A small CTC audio transcriber, trained from scratch.
Model: 4.58M parameters, waveform 16khz input, arch transformer, norm rmsnorm, layers 14, width 192.
Rows from block 4, named by matrix and row number. Rows with one number belong to one attention dimension. Each number is 128 + 32 x the weight over its row's rms, rounded and kept within 0 to 255. All counts start at 0. After the name is the row's rms in percent of the matrix's.
# q: attention query (model.blocks.4.attn.q.weight, 192x192), inputs 0-95
# k: attention key (model.blocks.4.attn.k.weight, 192x192), inputs 0-95
q.87 095 [133  97 124 111 167 141 124 115 130 134 115 132 126 118  94 147 161  99 131 117 101 151 112 123 113 128 129 187 126 127 143  98 131 134 211 126 196 184 130  86 134 135 148 156 119  66 161 157  68 107 111 143 162 179 126 139 142  26 131 165 158 148 124  67 127 160 114  87  98 104 177  91 115 114 157 146 165 109 172 128 145 128 114  74  89 128 125 159 133 104 165 125 109  64  73 122]
k.87 102 [140 165 122 160  88 158 129 168 141 164 119 136  99 119  92 104 123 156 101 157 116 137 101 134 149 174 142 111 158 169 183 118 154  81  71  83 102  90 127 141 119 127 116 170 138 173 114  94  94 146  86 104 188  80 114 105 191 112 118 117 117 177 116 146  42 135 148 114 138 142 138 160 158 124  62  80 202 121 122 150 122 191 204 127  58 187 108 128 194 114 152 150 119 126 185 128]
q.88 104 [108 142 172  75  82 128 114 162  83  96 162 122 145 122 148 180  93 141 120 106 114 151 148  73 114  87 119 158  88 175  81 118 117 106 143 103 149  78 124 163 133 121 182 148  74  53 190 101  56 103 131 126 123 154 138 138 166 123 160 143 170 123 137 188 107 121 103 163 122 131 115 154 114 158  70 140 133 119 102 144 128 153 166 169 136 137 153 112 103  78  63 165 109 122 113 142]
k.88 091 [ 52 136 115 156  91 114 201 154 108 154 110 135 132 119 123 165 118 148  85 168 108 125 193 147 139 157  93 106  63 146 160 133 113  99 113 130 180  88 159 150 119 190 162  48  84 120 132 134 111  99  84 131 111 124 115 139 122 128 140 120 153 119 118 138 174 122 129 153 132 139 134 136  78 141 136 125 110 181 179 132 123 142 135 110 103 103 173 191  37  55  73 161  94  90  98 133]
q.89 114 [193 153  51 151 159 108 164 106 139 138 148 172 107 153 141 109 102 119 130 156  47 123 109 111 185 127 169 151 178  70 188  99  85 131 173 145 104 137 122 110 111 129 158  64 126 168 148 137 138  79 144  89 156 126 124  85 120  90 145 120  99 142 109 116 121 137 106 203 113 139 104 140 106  67 144 107 177 109 202 144  95 121  97 138  73 127 128  95 175 131 104  66 166 116 130  95]
k.89 098 [104 136 136 137  84 111 107  78 126 102 126 122 100  47 103 161 115 124 155  74 135 161 148 128 179 138 105 162 112 137 104  99 133 186  91 105  91 127 107  98 146 139 104  99 184 172  78 112 167 148 134 136  97  98 150 141 134 108 129 105 128 109 103 126 186 198  45  86 124 104 116 174 101 164  97 107 155 174  94 118  75  51  79  97 111 122 118 134  99 209 132  92 106 108 144 123]
q.90 087 [111  69 177 123 147 104  94 142 110 189 152 112 116 160 112  99 130 150 151 152 154  51 120 153 202 148  69 142 115 150 157 221  94 150 125 122 165  71 143 129 163 123 158  95 107 133 112 152  68 110 171  89 170 156 147 137  94 125  99 123  83 138  96 142 122 171 185 132 171 140  72 110  85 138 115 135 163  96  79 138  94 116 146  65 132  96 136  93 117 114 122 114 127 165 127 100]
k.90 093 [ 66  84 183 118  59 142  66 174 137 100 120 115 146 174 181 158  87 134 136 180 119  86 137 126 134 129  59  59 168  79 200 129  81 125 163 149 105 144 120 143 109 117 148 162  19 104 156 100 109 184 130 118 186 141 177 119 136 134  89 155  85 168 101 122 137 153 160 160 130 107 128 113 111  79 167 103 150 182 111  92 164 147 197  87 103 137 163 132 141 124 149 151 146 143 196 121]
q.91 087 [158 122  89  98 132 143 156 100 103 142 103 119 123 131 113 105 118 114  86 157 113 124 117 157 130  98  80 150 164  94 109 138  56 204  83 144 178 123 169 170 101  37 107 159 124 168 108 132 179 150  97 136  87 136  36  88 127 171 112 105 129  86 190 129 104 105 139 140 143 120 126 120 194 139 127 103  82 128  96  94  93 107 127 139 173 135 198 130 101 160 163 136 152  93  98 129]
k.91 082 [107 104 119 110 110  90 181 162 145 104 142 136  39 143 201 154 146 152 176  61 122 101 129 155 119 123 158  82 138 178  88 121 156 143 138 146 112 112 151  90 174 108 131 154  77 163 144  90  64 141  84 184 110 142 123 147 137 179  79 162 127  89  97 133 190 142 109 135  64 122 135 144 136 145 148 149 177  94 163 162 161  75 115 124 219  64  94 103 122 115 134 153 161 115 115 161]
q.92 090 [117 133 102  43 124  68 114 182 117 116 154 112 118  54 140  81 154 146  58 157 122 145 128 152  86 180 114 107  92 125 155 115 142 102  83 135 101 144 203  97 169 112 148 111 117 141 166 101  82 107 156 102 164 118 154 126  91 113 149 115 176 109 148 118  85 139  97  81 124 120  53 115 164 105  72  93  82 103 150  49 144 170 138 150 146 137 119 133 111  38 115 130 158 160 138 135]
k.92 096 [129 145 137 102 176 133 165 124  99 122 181 131 129  73 138 130 106 152  99 161 150 124  90  91 135 170 134 193 180 121 116 111 102 101 177  93  74 126 149 126 145 150 196  95 162 182 133 141 129 133 163 114 131 117 185 162  96  82 123 112 136 112  81 146 146 117 102 156 158  93 107  89 121  96 108 129 184 151  71 154 134  76 161 191 153  80 137 106 139 116 108 135 142 110 151 132]
q.93 094 [ 87 167  40 112 149 106 163 137 196  78 113 184 125 136  76 127 104 105 150 109 106 127 154 120 135 117  70 130 185 128 143 117 159 149 175 107  88 129 131 140 113 129 135 150 140 127  87 148  96  78  90 119  99 154 102  92 142 169  97 154 128 108 164 123 152 170 101 111 104  94 100  99  88 130 111 107 137 139 116 153 155 143 227 115 136 138 108 119 133 143 141 153 149  80 158 130]
k.93 106 [ 72 135  72 100  81 141 118 134 161 109 189 118 102 117 142  73 139 138 155  99 125 172 197 103 159 108  48  89 164 154 146 135 140 118 158 100 159 171 106 109 111  66  60 113 122 164 156 149  80  86 121  85 108  80 109 116 100 177 135 140  80 134 121 102 124 151 131  73 140  62 131 134 118 189  82 154  96 142  83 140 161 112 172 122 104  96  52 186 151 153 122 138 138 109 165 157]
q.94 105 [ 90  77 151 158 154 162 161 112 172 138 210 132 132 110 126 147 113 126 107  89 162 118  70 146 119  54 130 113  66 191 142 136 141 124 147 122 105 147 152  90 121 122 106 208 124 177 167 144 188 124 107 116 156 167 149 100  93 139 113 119 105 131 107 151 100 149 106 160 103 125 122 125 143 151 136 155 165  89  84 156 129 126 136  94 162 137  86 123 184 100 125 125 160 109 146  55]
k.94 116 [102 124 138 116 155 176 110 190 152 160  86 122 119  65  85  85 129  96 181 191 151 103 169 138 118  76 144 125 148 157 133 109 136 153  96 117 153 123 104  89  97 105 131 133 155 153 154 118 134 118  99  51 154 105 142 108  86 159 151 134  95 159 113 101 117 132 125 175 153 158  92 101  92 130 187 160 114  79 110 177  89 180 168 149 148 164 126 110  93 188 177 139 162 126 110 124]
q.95 102 [105  76 101 148 167 106 161 116 120 124  70 110 125 170 117  89 132 130  75 150 139 155 108  85 137  77 134 114  88 171 135 125 134 120 103 114 122 179 144 183  64 130 170 112 124 160  71 145 113  52 149  99  72 157 133 214 132  59 195 122  91 173  75 160  77 113 146 138 118 135 139 113  98 103 128 159 189 120 175 151  82 138 133  89  98 131 180 161 143 179 165 118  83 163 102  85]
k.95 118 [135 145 102 161 108 175 159 113 158 141 152  86 131 200 124 105 129  92  45 148  90 136 143 137 146 106 170 148 127 152 106 179 136 148 107 145 123 138 159 100  82 123 186 109  64 110 137 130 140 124 119 133 121 113 127 103  87 141 130 135 149 136  92 148 212  54 128 117 127 154 123 103 131 172 134 110 143 121 158 111 134 164 147 128 147 195 103 149 157  83 184 177  96 131 149 186]
q.96 086 [103 108 131 158 143 173 155 116 154 121  98 144  55 154 166 125 122  91 152 135 143 103 152  83 105 109 185 137 166 135 142  77 153 153 140 164 144 173 175 122 101 148 121 115 113 116  90  90  90 164 108 144 210 166  76 153 157  88 162 103 140  73 108 102 129 159 151  51  90 222 163 154 146 115 116 129  72 151 104 165 183  70 113 118  39 109 103  99 110 168  69 161 133 141 160 142]
k.96 090 [ 62 141 154 114 113 109 174  54 164 135  98 100 128 163 152 156 113 105 159 159  86 123 124 108 124 108 122  66 166 116 160 168 168 123 138 152 144 127  92 114 200 129 126 100 169  72 152 100 164 149 110  85 169 133  96  83 121 168 118 138 146 114 214 119  71  98 132 141 178  83 142 164  48 123 159 130 118 100  97 166  70 125 118 142 125 133 146 115 123 136 164 118 118 146 169 206]
q.97 096 [ 65  92 166 145 123 131 135 150 100 120  98 108 115 154  74 104 138  76 110 132 106 148 143  83 153 107  86 103  94 152  95  88 146 141  97 135 125 148 103 172 123 181  91 109 105  83  99 101 111 154 110 146 114 134 147 126 123 122 198 141 159 181 143 164 174  97 133 152 136 140 131 133 111 189  76  93  68 117 184 118 145 168 160 133 138  90 153 112 126  97 110 127 127 153 116  62]
k.97 115 [137 190 130 144 117 169 140 126 127 125 136 138 147  91 198 108 106 167 146 127 114 113 127  81 133  85 139  94 104 153 136 115 113 108 150 118 109 154 119 101 143  79 123 152 117 116 114 154 152 148 103 132 151 129 131 109  85 139  91 133 113  94  93 148 123 132 118 164 113 165 149 121 125 121 110 161 138 178 128 147 142 151  93 173 210  98  86 124 142 131 110 140 108 105  88  89]
q.98 099 [129  99 136 120  86 155 130  89 121 133 112 114 138 103 143  83  90  99 109 126 145 151 134  98  94 221 133 134 176 120 121 107 201 133 128 129 108 108 121 132  67 121 104 125  80 138 106 117 114 131 100 173  66  93 119 113 171 145 141 171 148 168  91 104 119 187  78 147 149 119 123  82 105 136  85 155 109 163 141  62 191 184 165 128 152 112 133  88 120  79 166 151 198 144 193 117]
k.98 093 [112 137 113 113 105 129  84 137 162  80 116 155 132 159 163 154 114 123 118  91 120 126 165 109 127 129 152 186 114 124 104 148 122 106  98 121 144 113 110  74 134  86 121 149  97 124 144 114 115 100 149 140 151 126  82 130 115 163  95 124  74 167  86 151 138 209 162  86 136 167 149 103 144 196  84 138 113 157 108 173 216  79 109 161 184 141 111 103 103 134 112 139 168  88 121  85]
q.99 094 [100  95 171 170  79 136 110  78 103 165 101  89  66 133  92 122 117 109 134 142 116 199 131  71 132 167  53 105  85 156 170 103 142 120 111 168 129 143 126  73 113 111 101 115 112  85 151 110 158 155  79  90 175 164 182  65 172  98 178 130 131 102  91 135 158 124 132 156 111 149 112 125 130 105 149 186  68 131 119 116 161 110 146 120 144 136 149 181 104 134 171 172 140 118 130 125]
k.99 081 [140 103 138 105 120  68 126 114 168 147 124 160 134 132  63  92 156 135 116 160 194 116 123  87  72 123 185  93 143 110 174 140  77 117 105 159 109 152 105  98 127 139 111  82 127  85 161  88 157 166  95 173  93 151 131 151 130  87 161 137 107 116 147 123 129 132 107 169 131 132  66  83 114 146 120 100 146 117 124 124 162 133  84 192  99 110 153  88 135 148 199 149 233 166 175 113]
q.100 104 [196 157 137 166 119 115 148 121 156 127  92  68 207 133  77 115 169 151  59 144  99  62 105 106 135  68  90 126 185 179  95 140 165 115 111 103  73 158 145 132 161  83 115 179 125 121  99 127 137 152  96  88 105 145 142 143 163 136 123  86 106 109 146 201 147 128  48  85  84 153 114  94 140 157 125  49 174 116 117 122 116 112  99 132 150 107 154 170 108 158 119  94 159 143 109 137]
k.100 102 [116 165 115 107 161 195 128 140 125  72 136 200 105 139 156 106  97 138 152  88 156 118 151 129  88 104  89 107 148 171 123 150 146 123  98 105 165 132 183  78 123 136 141 185 180 129  93 167 114  85 128 125 142  72 147 127 127 174 123 155 102 135  66  97 148 108  58 158 136 157  93  73 154  83 152 109 114 166 154 148 188 124 116 142 179 159 120 160 136 115 138 100 162  70  46 133]
q.101 105 [111 130 116 149  75 158 149 181 129  98  94 161 125 120 128 152 156 195 145 194  93 138 139 101 141  86 143 127 114 235 153 164 103 205 182 106 151 107 155 124  94  98 116 117 132 129 140 198  84 191  77  90 133 123 132  85 139  50 103 135 132 126 132 147 114  85  91 105 152 137 106 119  94 104 126 125 105  95 156 110 149  97 125 127 134 140 170 194 124 134  97 114  65 141 150 177]
k.101 102 [115 170 148  93 113 180  88 158 179  72 103 166 145 144 150 168  97 140 103 143 129 144 180 141 128 155 154 100  96 127 152 125 186  66 102 172 122 108 120 112  80  71 165 112 136 136 104 170 157  99 133  85  86 159 159 221 129  87 138 156 113 159 132 168 101 170 106 117 172  87 130  37 124 119 111 119  86 142 102 127 116 112  83 154 187 116  98 118  87 186 121 134 134 130 117  95]
q.102 108 [210 155 108  87 119 113 100 134 148 163 125  97  91  75 161 108 108 162 144 130  52 195  78  52 128 106  56 134 105 114 119 164 109 123  85 129 144 164 141 212 156  82  81 120 144 135 163 140 127 143 137 136 119 204 120  47 102  69 139  97 140 131 130  64  98 136 148  35 130 129 138 142 125  85 114 138 167 127 126 110 123 155 115 165 146 125  93 121 195 106 161 130  65 146 121 130]
k.102 108 [ 96 130 143 144 136 143 109 142 139 112 120 113 150 103 106 151 112 100  88 107  91 145 114  94 139 131 199  85 121  91 110 123  78 152  84 169 105 138 111 116 201 127  90 123  93 123 107  97 130  96  73 172  98  70  75  73  91 101 162 117 106 109  80  79 159 119 113 147  95 146 140  73  72 167  66 176  67 135  92 135 128 174 163 173 126  65 104 119 109 182 170 147 119 128 104 145]
q.103 100 [111 122 106 186 150 129 139  90 113 100 141 185 147 141 103  41 183 140 130 120 100 162 135 109 147 176 112 163 182 109 149 176  84  73 117 179 178 149 147 178 151 160  95 126 156 136 134 169 119 120 166 149 185 149 108 137 101 126 156 149 163 148 138 144  79 150  67 110 135 121 126  97 134 160  95 154 106 121 154  97 152 107 135 102 128 135 141  81  78 169 134 117  75 133 156 145]
k.103 108 [103  72 144 165 104 165 136 159 122 137 129  64 113 171 133 135 125 118 138 136 104 177 156  90 108 155 112 143 161  86 101 139 103  60 112 179  65 126 106 120 130 132 103 127 150  76 128  46 162 154 126 120 127  97 201 152  96 103 135 141 164  93  95 121 131 115 135 135  78 110 137  95 147  78 106 134 181 123 107 112 104 126 115 135 150  99 106  76 176 189 131 157  79  67 120 184]
q.104 091 [ 38  48 121 108 134 183 112 107 129 158 142 146  78 173 102 119 105 151 151  99 147 119 147 149 134 165 124 128 139 110 140 146  95 121 127 157 143  92 112 140 128 127  98 142  87 161 110  97  81 183 101 143 159 171  67 120 146 127 156 160 152 112 101 179 145 116 159 148 103 109 124 158  39 105 134 138 152 161 187 149 193 146 109  85 147 151  88 119 150 178 107 165 197 121  93 115]
k.104 087 [ 82 102 116 188  81 142  94 130 176  85 134 132 132 145  94 170 173 137 135  89 141  80  45 104 127  87 207 126 125 151 115  59 156 138 124 133 109 147 137 107 142 100  91  98 133 110 183  64 165 160 155 166 124 155  88 142 164 151 164 133 143 129 173 133  95 113 134  92 160 176 132 191 113  99 160 140  99  90 151 111  91 129 116 106 128  93  98 181  93 182 110  99 102 160 111  80]
q.105 109 [112  93 151 199 178 119 144 131 119 110 121 100 183 169 220 135 122 132  72 132 162  99 154 143 106 139 174 169  33 158 133 159 154 156 127  86 141 113 138 155 128 145 144 161 151 106 156 199 119  97 152 189 162 139  73  79 167 117 134  94 130 199 123 116 123 135 166 153 182 116 135  86 114  80 123 145 146 128 104 135 180 186 148 133 108 170 134  73 128 159 128 120 147 117 164  70]
k.105 107 [114 166  91 122 132 106 117 187 100 148 131 141 118 104 126  97 124 146 165 146 137 133  92 133  81 111 105 137 169 144 114 167 155 144 108 135 152 151  68 123 123 107 153 134  76 167  96  80 132 154 110 108  80 105 175 122 153 172 114 159 129 130 143 138 107 116 139 191 142 125  78 136 110 106 150  98 128 186 212 148  97 103  80 127 104 123 148 211 149 135 157 114 122 118  76  91]
q.106 105 [129 141 127  71 187  85 136 162 163 120 145 111 169 146 100 178 150 102 191 142 209  90 114 117 146 113 123 118  84 141 147 126 125 137 135  82 127 127  78  84 128 166 145 146 144 102 165 129 111  96 116 147 165 115 133 174 137 144 134 157 130 181 168 172 135 113 122 104 160 107 175 153 144 106  97 135 140 115  97 123 120 160 119 147  98 157 146 171  83 131  84 140 153 106 177 113]
k.106 100 [104 173  82 130 151 200 208 144 133 122  84 110 132 177 127 149  84 134  97 109 120 120 118 145  95 131  57 146 180 154  97 155 170 133 120 128 130  62  55 128 132 130 194  84 146 162 117 150 104 148 104 125 158 150 156 114 145 156 137 132  79 136 107 126 129  96 133 172 167 106 143 141 127 233 115 125  72 120 150  70 174 115 129 153 134 153 138 144 152 135 108 107  96  65  95 158]
q.107 100 [133  53 132 148 127 163 159 137  91 120  82 105  84 105 116  97 112 166 125 138  92 164 141 112 108 154  98 107 153  52  97  70 163 162  95 233 101 137 146 137 128  88 119 145 126 127 120 130 144 110 117 104 138 127  94  83 117 106 133 126  92 172  76 114 143 192 122 166 114 130 133 131 110  97 184 185 113  88  99  84  76 134 164 120 122 131 139 109 197 151 126 156 112 138 164  74]
k.107 097 [202  89 131 123 144 139 133 107 121 117  79 197  88 134 114 149 120 142 122  97 110 152 118 169 122 156 107  73 133  71  92 184  37 181 118 147 128 115 128  77 128 142 131  74 125 110  88 130  76 100 109 150 132  64 104 124 165 133  61  72 163 120  49 129 105 146 133 158 113 153 157 151  93 145 133 163 145 167 163 121 157 157 112 173 148 174  55 151 138 143 125 130 167 122 145 175]
q.108 098 [ 87 119 117 118 148 110 109 174 127 130 116 144 165  94 161 120 169  96  95 153  70  58  91 157 171 101 120 175 125 220 141 100 146 100 110 124  94 160  83  97 117 132 183 141 100  88 129 175  79 134 140 113 112 129 134  84 162 101 102  83  74 137 148 159 179 129 157  90 121 125 116  44 113 127 155 104 130 124 165 145 118 168 183 136 113 121 193 107 105 104 126 105 140  96 118  97]
k.108 091 [156 188 108  73 115 115  73 174 155 165 102 108 144 157 115 147 184 168 140 132 151 104 137 184  74 111 127 122 116 139 156 155 207 147 125 122 127 116 150 139  65 122 144 139 180 153  55 203 109  88 113 145 128  81 171 114 113  96 152  98 157 147 153 164 160 129 135 128 160 133 112 138 123  78 130 153 185  91 125  81 136 161 132 118 136 112 145 106  42 145  79 109 188 131 164 135]
q.109 095 [140 168 136 136  97 120  57 174 172 146 117 111 100  93  97 104 176 149 168 200 136 108 102 138 120 122 104 151 101 153 178 197 147  91 120 117  95 182  62 103 153  63 134 123  98 102 156  65 139 140  82 142 102 104 109 119 161 160 107 146 125  83 118 165  84 135 157 124  92 144 141 121 100 137 194 166 104 115 153 135 144 116 103 109 128 119  79 182 175 133 107 138  96  99 159 119]
k.109 099 [169 178 122  71 116 121 170  98 138 132 156 142 111 159 101 129  91 152 152  86 115 155  94 165  76 118 121  63 154 129 115 149 100  91  96 129  56 170 171 114 129 139 162 140 137 160 111 205 119 167 132 154 200 160 154 138 237 173  88  73 114 110 142 168 181 135  92 102  76 144 166 134 126 136 146 121 115 130 126 174 189 109 122 115 170 120 130  92 151 194 121 196  89 123 134 105]
q.110 102 [139 163  74 100 138 108 125 141  91 122 110 149 148 155 143 168 167 153 153 122 139 101 105 161 146 113 157 131 112 141  86 131 134 125  93 127 128 106 138 105 147 131  52 127 145 181  77 211 147 120 120 175 108 131  90  90 120 155 143 134 187 127 109  99 143 124  77  90 140  45 120 152 105 124 121 155 118 120  99  85 124  82 154 194 200 114 123 134 149 106 159  40 128 142 155  99]
k.110 096 [129 133  84 126 183 158  81 108 155 157 105 149 137  98  99 120 120  74 166 102 142 124 155  83 112  98 162 117 130 108 136 105 107 153 154 199 144 114 192 176  82 135 100 178 134 126  78  96 106 147 136  86 138 132 112 125  64 124 127 172 166 133 106 109 165 136 133 167 155 133 103 157 195 124 112 123 219 171  93 145 105 127 146 163 129 169  68 120  87  87 102 107  68 130 103 105]
q.111 109 [ 93  67  87 128 141 123 131  83 150 144 110 137 126 118  80  74 185 137  91 192 140  85  46  91 116 168 152 159 157 164 180 135 122  98  98 167  95 142 161 170 113 172 155  74 116 149 139 133 108 193 100 155 125 152 106 210 118 168 117 119 197 107 129 158 110 115 154  89 148  29 149 119 135 135 148 131 127  78 109 127 127 140 177 122 126 142 150 137 103 123 100 163  93 160  95 114]
k.111 115 [122 164 112 126 123 117 123 125  90  90  97 107 110  57 158 163 187 112 182 150 108 131 117 180 122 121 165 126  80 200 112  93 130 116 157 132 156 152 125  99 166  99  69 100 145 103  97  93 104 145  76 174 177 195 105  88 104 130 183 129 113 151 118 146 134 143 154 114  95  74 128 164 101 109 110  91  78 106 134  94 121 126 137 115 161 155 158  97 145 166 121 133 134  59 146 147]
q.112 089 [166 130  99 137 171 200 135  85 145  40 171 136 119  70 101  99 153 126 108 158 165 111 149 189 117 134 111 194 159 139 121 135 159 166 123  82 159 160 160 122  84 133 137 113 150 174 160 126 150 123 135 191 110 110 102  67 131 156 152  80 109 112  89 148 180  97 154 116 168 166 202 129 107 135 134 101 153 126 165 117  51 166 152 116 134 126 127 155 138 162 149 155 155  97 108 168]
k.112 092 [168 112 162 154 123 169 167 175 129 149  93 136 200 107 193 156 108 185 121  81 113  90  83  93 172 140 126 166  84  88 186  94  86 107  89 134 132 128 188 150 153 164 137 171 137 149 131 152 118 146 129 201 141 160  98 187 116 165 127 157 136 116  96 171  71 119 133  99 118 146 147  92 179 119 201  67  74 148  92 184 134  78 123 159 197 150 138 104 163 189 148 129 121 160 167 142]
q.113 105 [ 94 143  96  71  87  96 156  78 125 211  93  89 158 145 167 152  91 115 141 132  81 179 139 127 162 124 158 111 122 141 161 130 138 122 109 133 156 130 116 100 148 120 190 144 142 128  82 137 153 133  58 124 188 131 152 140 122 105  99  55 120 106  80 164 122 115 113 149 194 126 120 106 140 166 154 157 152 176 177 106 152 143 138 133 175 180 136 134  74 138 132 115 137 151 171 118]
k.113 099 [115 123  85 150 153 104 169 102 106 125  85  92  97 140  91 194 140  84  73 104 156 112 122 103 115  99 114 186 133 164 143 164 121 116 149 128 172 155 142 154 157 178 169 148 134  83  78 152 138 211 107  86 112 136 157  29 110 131 162 176 122 155 138 174 105 103 107 118 115 109 123 156 107 114 144 179 131 136 162 139  86 106 108 118  82 119 178 147  58 120 181 101 104 145 168 101]
q.114 094 [114 157 158  93 107 100  91 127  86 172 124 125 134 138 160  76 113 123 156 139 148 110 124  79 205 120 163 130 119 174 129 131 107 126 169 133 207 115 128 129 110 172 173 106  91 153 118  90  71 142 127 132 160 130 130 161 126 144 136 115 149 151 159 116  88 128 106 147 147  85  33 149 122 177 125 174 133 174 170 162 167  96 118 193 122 165 127 166  99 147  96 164  93 107 124 112]
k.114 079 [ 80  99 163 119 133 124 131  69 131 164 169  46 131  80 128 113 100 112 111 115 145  98 107 147 192 144 126 101  90 185 126  89 176 127  63  84  89 159 147 141 146  88 118  73  89 110 134 151 141 150 139 129 109 102 153 156 128 131 108 144 153 124 116 125 169 125 108 146 149 112 205  88 111 111 115 108 107 139 164 101 161 178 125 138 140 128 144  98 177  72 103 114  63 142  94 176]
q.115 081 [140 195 118 143 149 106 133  85  90 113 120  98 141 142 143  91 120 135 113  92 112 179 113 120  93 164  85 132 119 125 107 135 132 115 157 177 178 116 180 129 137 153 116  57 144 185 138 125  66 160 162 207 135 146  79  80 159 128  93 123 117 137 184 131 109  92 133  72 140 134 110 130 114 142  71 109 106 150  77 147  63 162 147 130 107 128 117 173  70 120 135 164 114 155 127 166]
k.115 081 [163 143 141 155 124 141 148 119 136 145  93 103 169 120 142 125 141  71 159 115 160 147 159 140 132 105 107 111  63  73  81 151  96 122 182 139 133 227 172 157 148 160 141 120 182 144 136 112 109 146 131 126  82 161 115 130 105  85 174  45 176 139  90 108  82 114  86 140 104  63 115 157 111 100 181 215 138 174 133 185  94 160 149 109 169 114 109  93 144 116 121 129 131 176 112 138]
q.116 098 [116 151 142 134 137 123 170 124 174 156 159 108 100 101 118 104  98 163 132 145 135 129  87 163 162 176 129 184  85  93 169  59 101 110 148 154 161 156 131  67 194  86  86 135  82 142 113 153 149 156 135 156  87 130  81  97 208 175 172 146  96 131 130  87 134 160 139 166 148 107 113 117 113 127  43  89  69 123  79 120 155 158 139  91 157 121 106  98 146 135 112 141 122 159  66 139]
k.116 103 [134 139 127 107 119  97 131 111 140 163  94  59  78 164 117 120  75  83 132 103 171 161 137  95 175 150 159 107 105  84 131 165  92  98 136 194 142 115 129 122 153 132 142 139 107 174 118 145 122 163 133 114 130 158 112 121 125 137 139 102  45 120 117 102 112 200 158 140 112 136 128  99 117 138 142 120  76 121 100 126 168  83 105 149 150 161 137  99 233  69 112 134 170 138 118 123]
q.117 101 [111 101 171 184 121 155 118 145  86 162 143  78 115 103 186 115  66 128 108 119 175 102 149 102 122 146 130 117 125 171 124 107 148 136 133  89  54 201 148  90 169 135 120  77 146 171 119 107  97 166 115 157 164 142 157 155 180 170 122 149  57 129 106 162 176 103 173 128 173 165  91 131 130 127 137 145 139 117 127 108  99 164 128 113 140 114 120 128 224 135 143 144 220 147  20 138]
k.117 105 [177 180 127  71 116  87 105 101 126  79  66  51  63 138 114 172  84 120  73 110 164 145 126 151 192 132 152 167 135 194 114 139 145  98 141 135  88 105 147 170 141 194 148 103 148 138  92 112 104 135  88 129 136 141 127 102  95  88 149 126 142 110 183  88 140 140 111 109 142  98 153 163  95 130  87 198  47 153 158 106  92 166 108 127 159 119 122 140 109  98 129 139 132 107 145  43]
q.118 105 [109 119 155 107  80 166 127 138 128 138 142 130  88 113  58 118  91  94  94 132 122 134 199 148 121 127  74 145  86 132 131 120 121 106  64  78 163  71 156 104 114 115 129 129 138 152 121  85  39 106 108 154 132  86 168 168  93  95 103 120 165 121 132 146 150 194 150 165 147 127 175 136  77 110 134 100 173 107 122  94 141 163 168 128  54 183  90 125 102 148  95 121 141 115 183 115]
k.118 108 [153 176 215 103 157 100 136 118 100  79  91 114  90  85 126  99 101  33  92  89 124 120 147 106  60 106 164 141 107 134 107 136  93  89 108 116 121 114 128  71  86 148 101 129 170 139 169 108 172 126 172 148 111 146 126 103 107  78  83  94 138 122 129 152 112 165 197 176 114 122 122  69 168 105 150 122 147  99 126  86  78 163 143 131 161 146  97 122 129 132  90 182 157 132 164 121]
q.119 102 [101 120 138 109 140 137 124  85 172 151 108 142 112 111 108 135 178 223 178 102  88 141  64 109 114 135 140 156 113 150  42 118  92 149 165 105 140  28  96  93 136 118 114 148 128 136  80  84 176  64  88 126 103 133 120 107 160 105 126 115 144 151 140 152 136 159 141  96  97 156 140 148 104 112 150 155 131 140 108 113 132 123  84 140 131 159 132 120 192 148 154 100  71  83  93  88]
k.119 112 [ 80 181 114 121 167 105 123 125 127 130 119 179 141 176 142  45 168 108 173 139 129 121  84 154 210  97 129 128 146 177  84 105 142 105  76 128 101 178 115 149 111 147 131  88 161 145 122 102 147 165 135 142 116 170 108 110  53 171  84  84 150 141 154 160  91 123 163 107  66 127 101 169 164 150 171 112 168 132  86  52  97 143 141  86  99  44 189 157 108 113 130 185 168 169 187 122]
q.120 106 [156 223  97 155 111 105 142 104 134 142 114 110 157 119 116 162  56 128 139 165 120 177 151 128 160 174 155 125  94 152 123  99 129  82  47 125 101 150 104 136 136 161 136  84  98 147  75 173 119 114  89 133  94 162  90 169 179 133  97 190 115 133 114 156 111 107 154 130 111 105 132 117 156 145 128  44 116 173 130 104 101  87 192 150 107 150 116 131  78  99 155 118 132 174 188  90]
k.120 099 [ 97  97 133 126 137 101 161 109 151 100 183 137  59 135 103 100 145 192 115 142 113  62 139 140 121 128 149 156  97 134 130  63 109 161 148 123 119 145 179 117  69  70  72  86 120 155 136  86  88 142 168 105 125 132 178 136 190 158 164 133 137  96 132 111  97 156 116  80 144 137 163  71 135 139 140 118 113 163 112 159 138 126 129 139 136  98  78 141 115 175 130 148 171  50 122 164]
q.121 099 [144 144 166  88 122  84 176 160 138 126 155 172 145 145  99 124 119 165 110 156 147 153 127  94 139 120 147 141 117 143 162 125  91 146 124 146  58 104 110 156 140 135  65 154  67 108 140 106  55 146 122 104 127 154 199 171  77 104 120 139 184 114 128 162 106 136 117 177 143 125  93 150 136  94 108 114 123 173 136 114 146 143 139 117 113 169 167  97 119 110 139 155 108 133 183 126]
k.121 095 [ 88 102 128  76 161 101 155  92 145 143 170 198 169  84  96 157 150 114 158 110 139 130  99 113  85  84 128 143 102 150 130 113 115 112 127 135  83 124 110 226 169 181 125 115 112 124 162 147 167  66  71  36 140 116 160  94 143 109 101 151 136  77  91 197 210 107 143 217 104 111 186  85 119  67  95  93 144 140 144 151 118  77 127 156 156  99 139 154 116 167  98 132 101 147 110  74]
q.122 098 [248 142  98 133 112 144 132 114 141  83  53 161  84 140  99 113 111  92  79 143 121 152  85  79 143  93 140 147 150 156 149  88 129 100 146 162  63 124 165  91 164 120  83 162 174  73 185  98 120 119 104 131  83 108 113 154  81 136 144 101 168 121 102 138 148 140  89 156 112 162  93 132 131 119 165 132  67 136  88 169 131 148 178 120 111 167  97 116 122 176  95 151  88 100 153 156]
k.122 090 [103 104 137 110 113 145 119 131  81 117 122 117 158 155 107 166  79 149 152  75 137 123 202 123  70 154 122 126 127 133 117 144  65 142 148 101 102 104 148 109  46  59 148 121 138 121 131 119 168  78 130 173 125 143 109 187  46 156 103 159 196 106 142 116 167 227 147 121 174  90  99 142 118 121 156 159 116  95  81 124 137 108 104 131 109 166 133 174 182 126 113 113 150  89 126 149]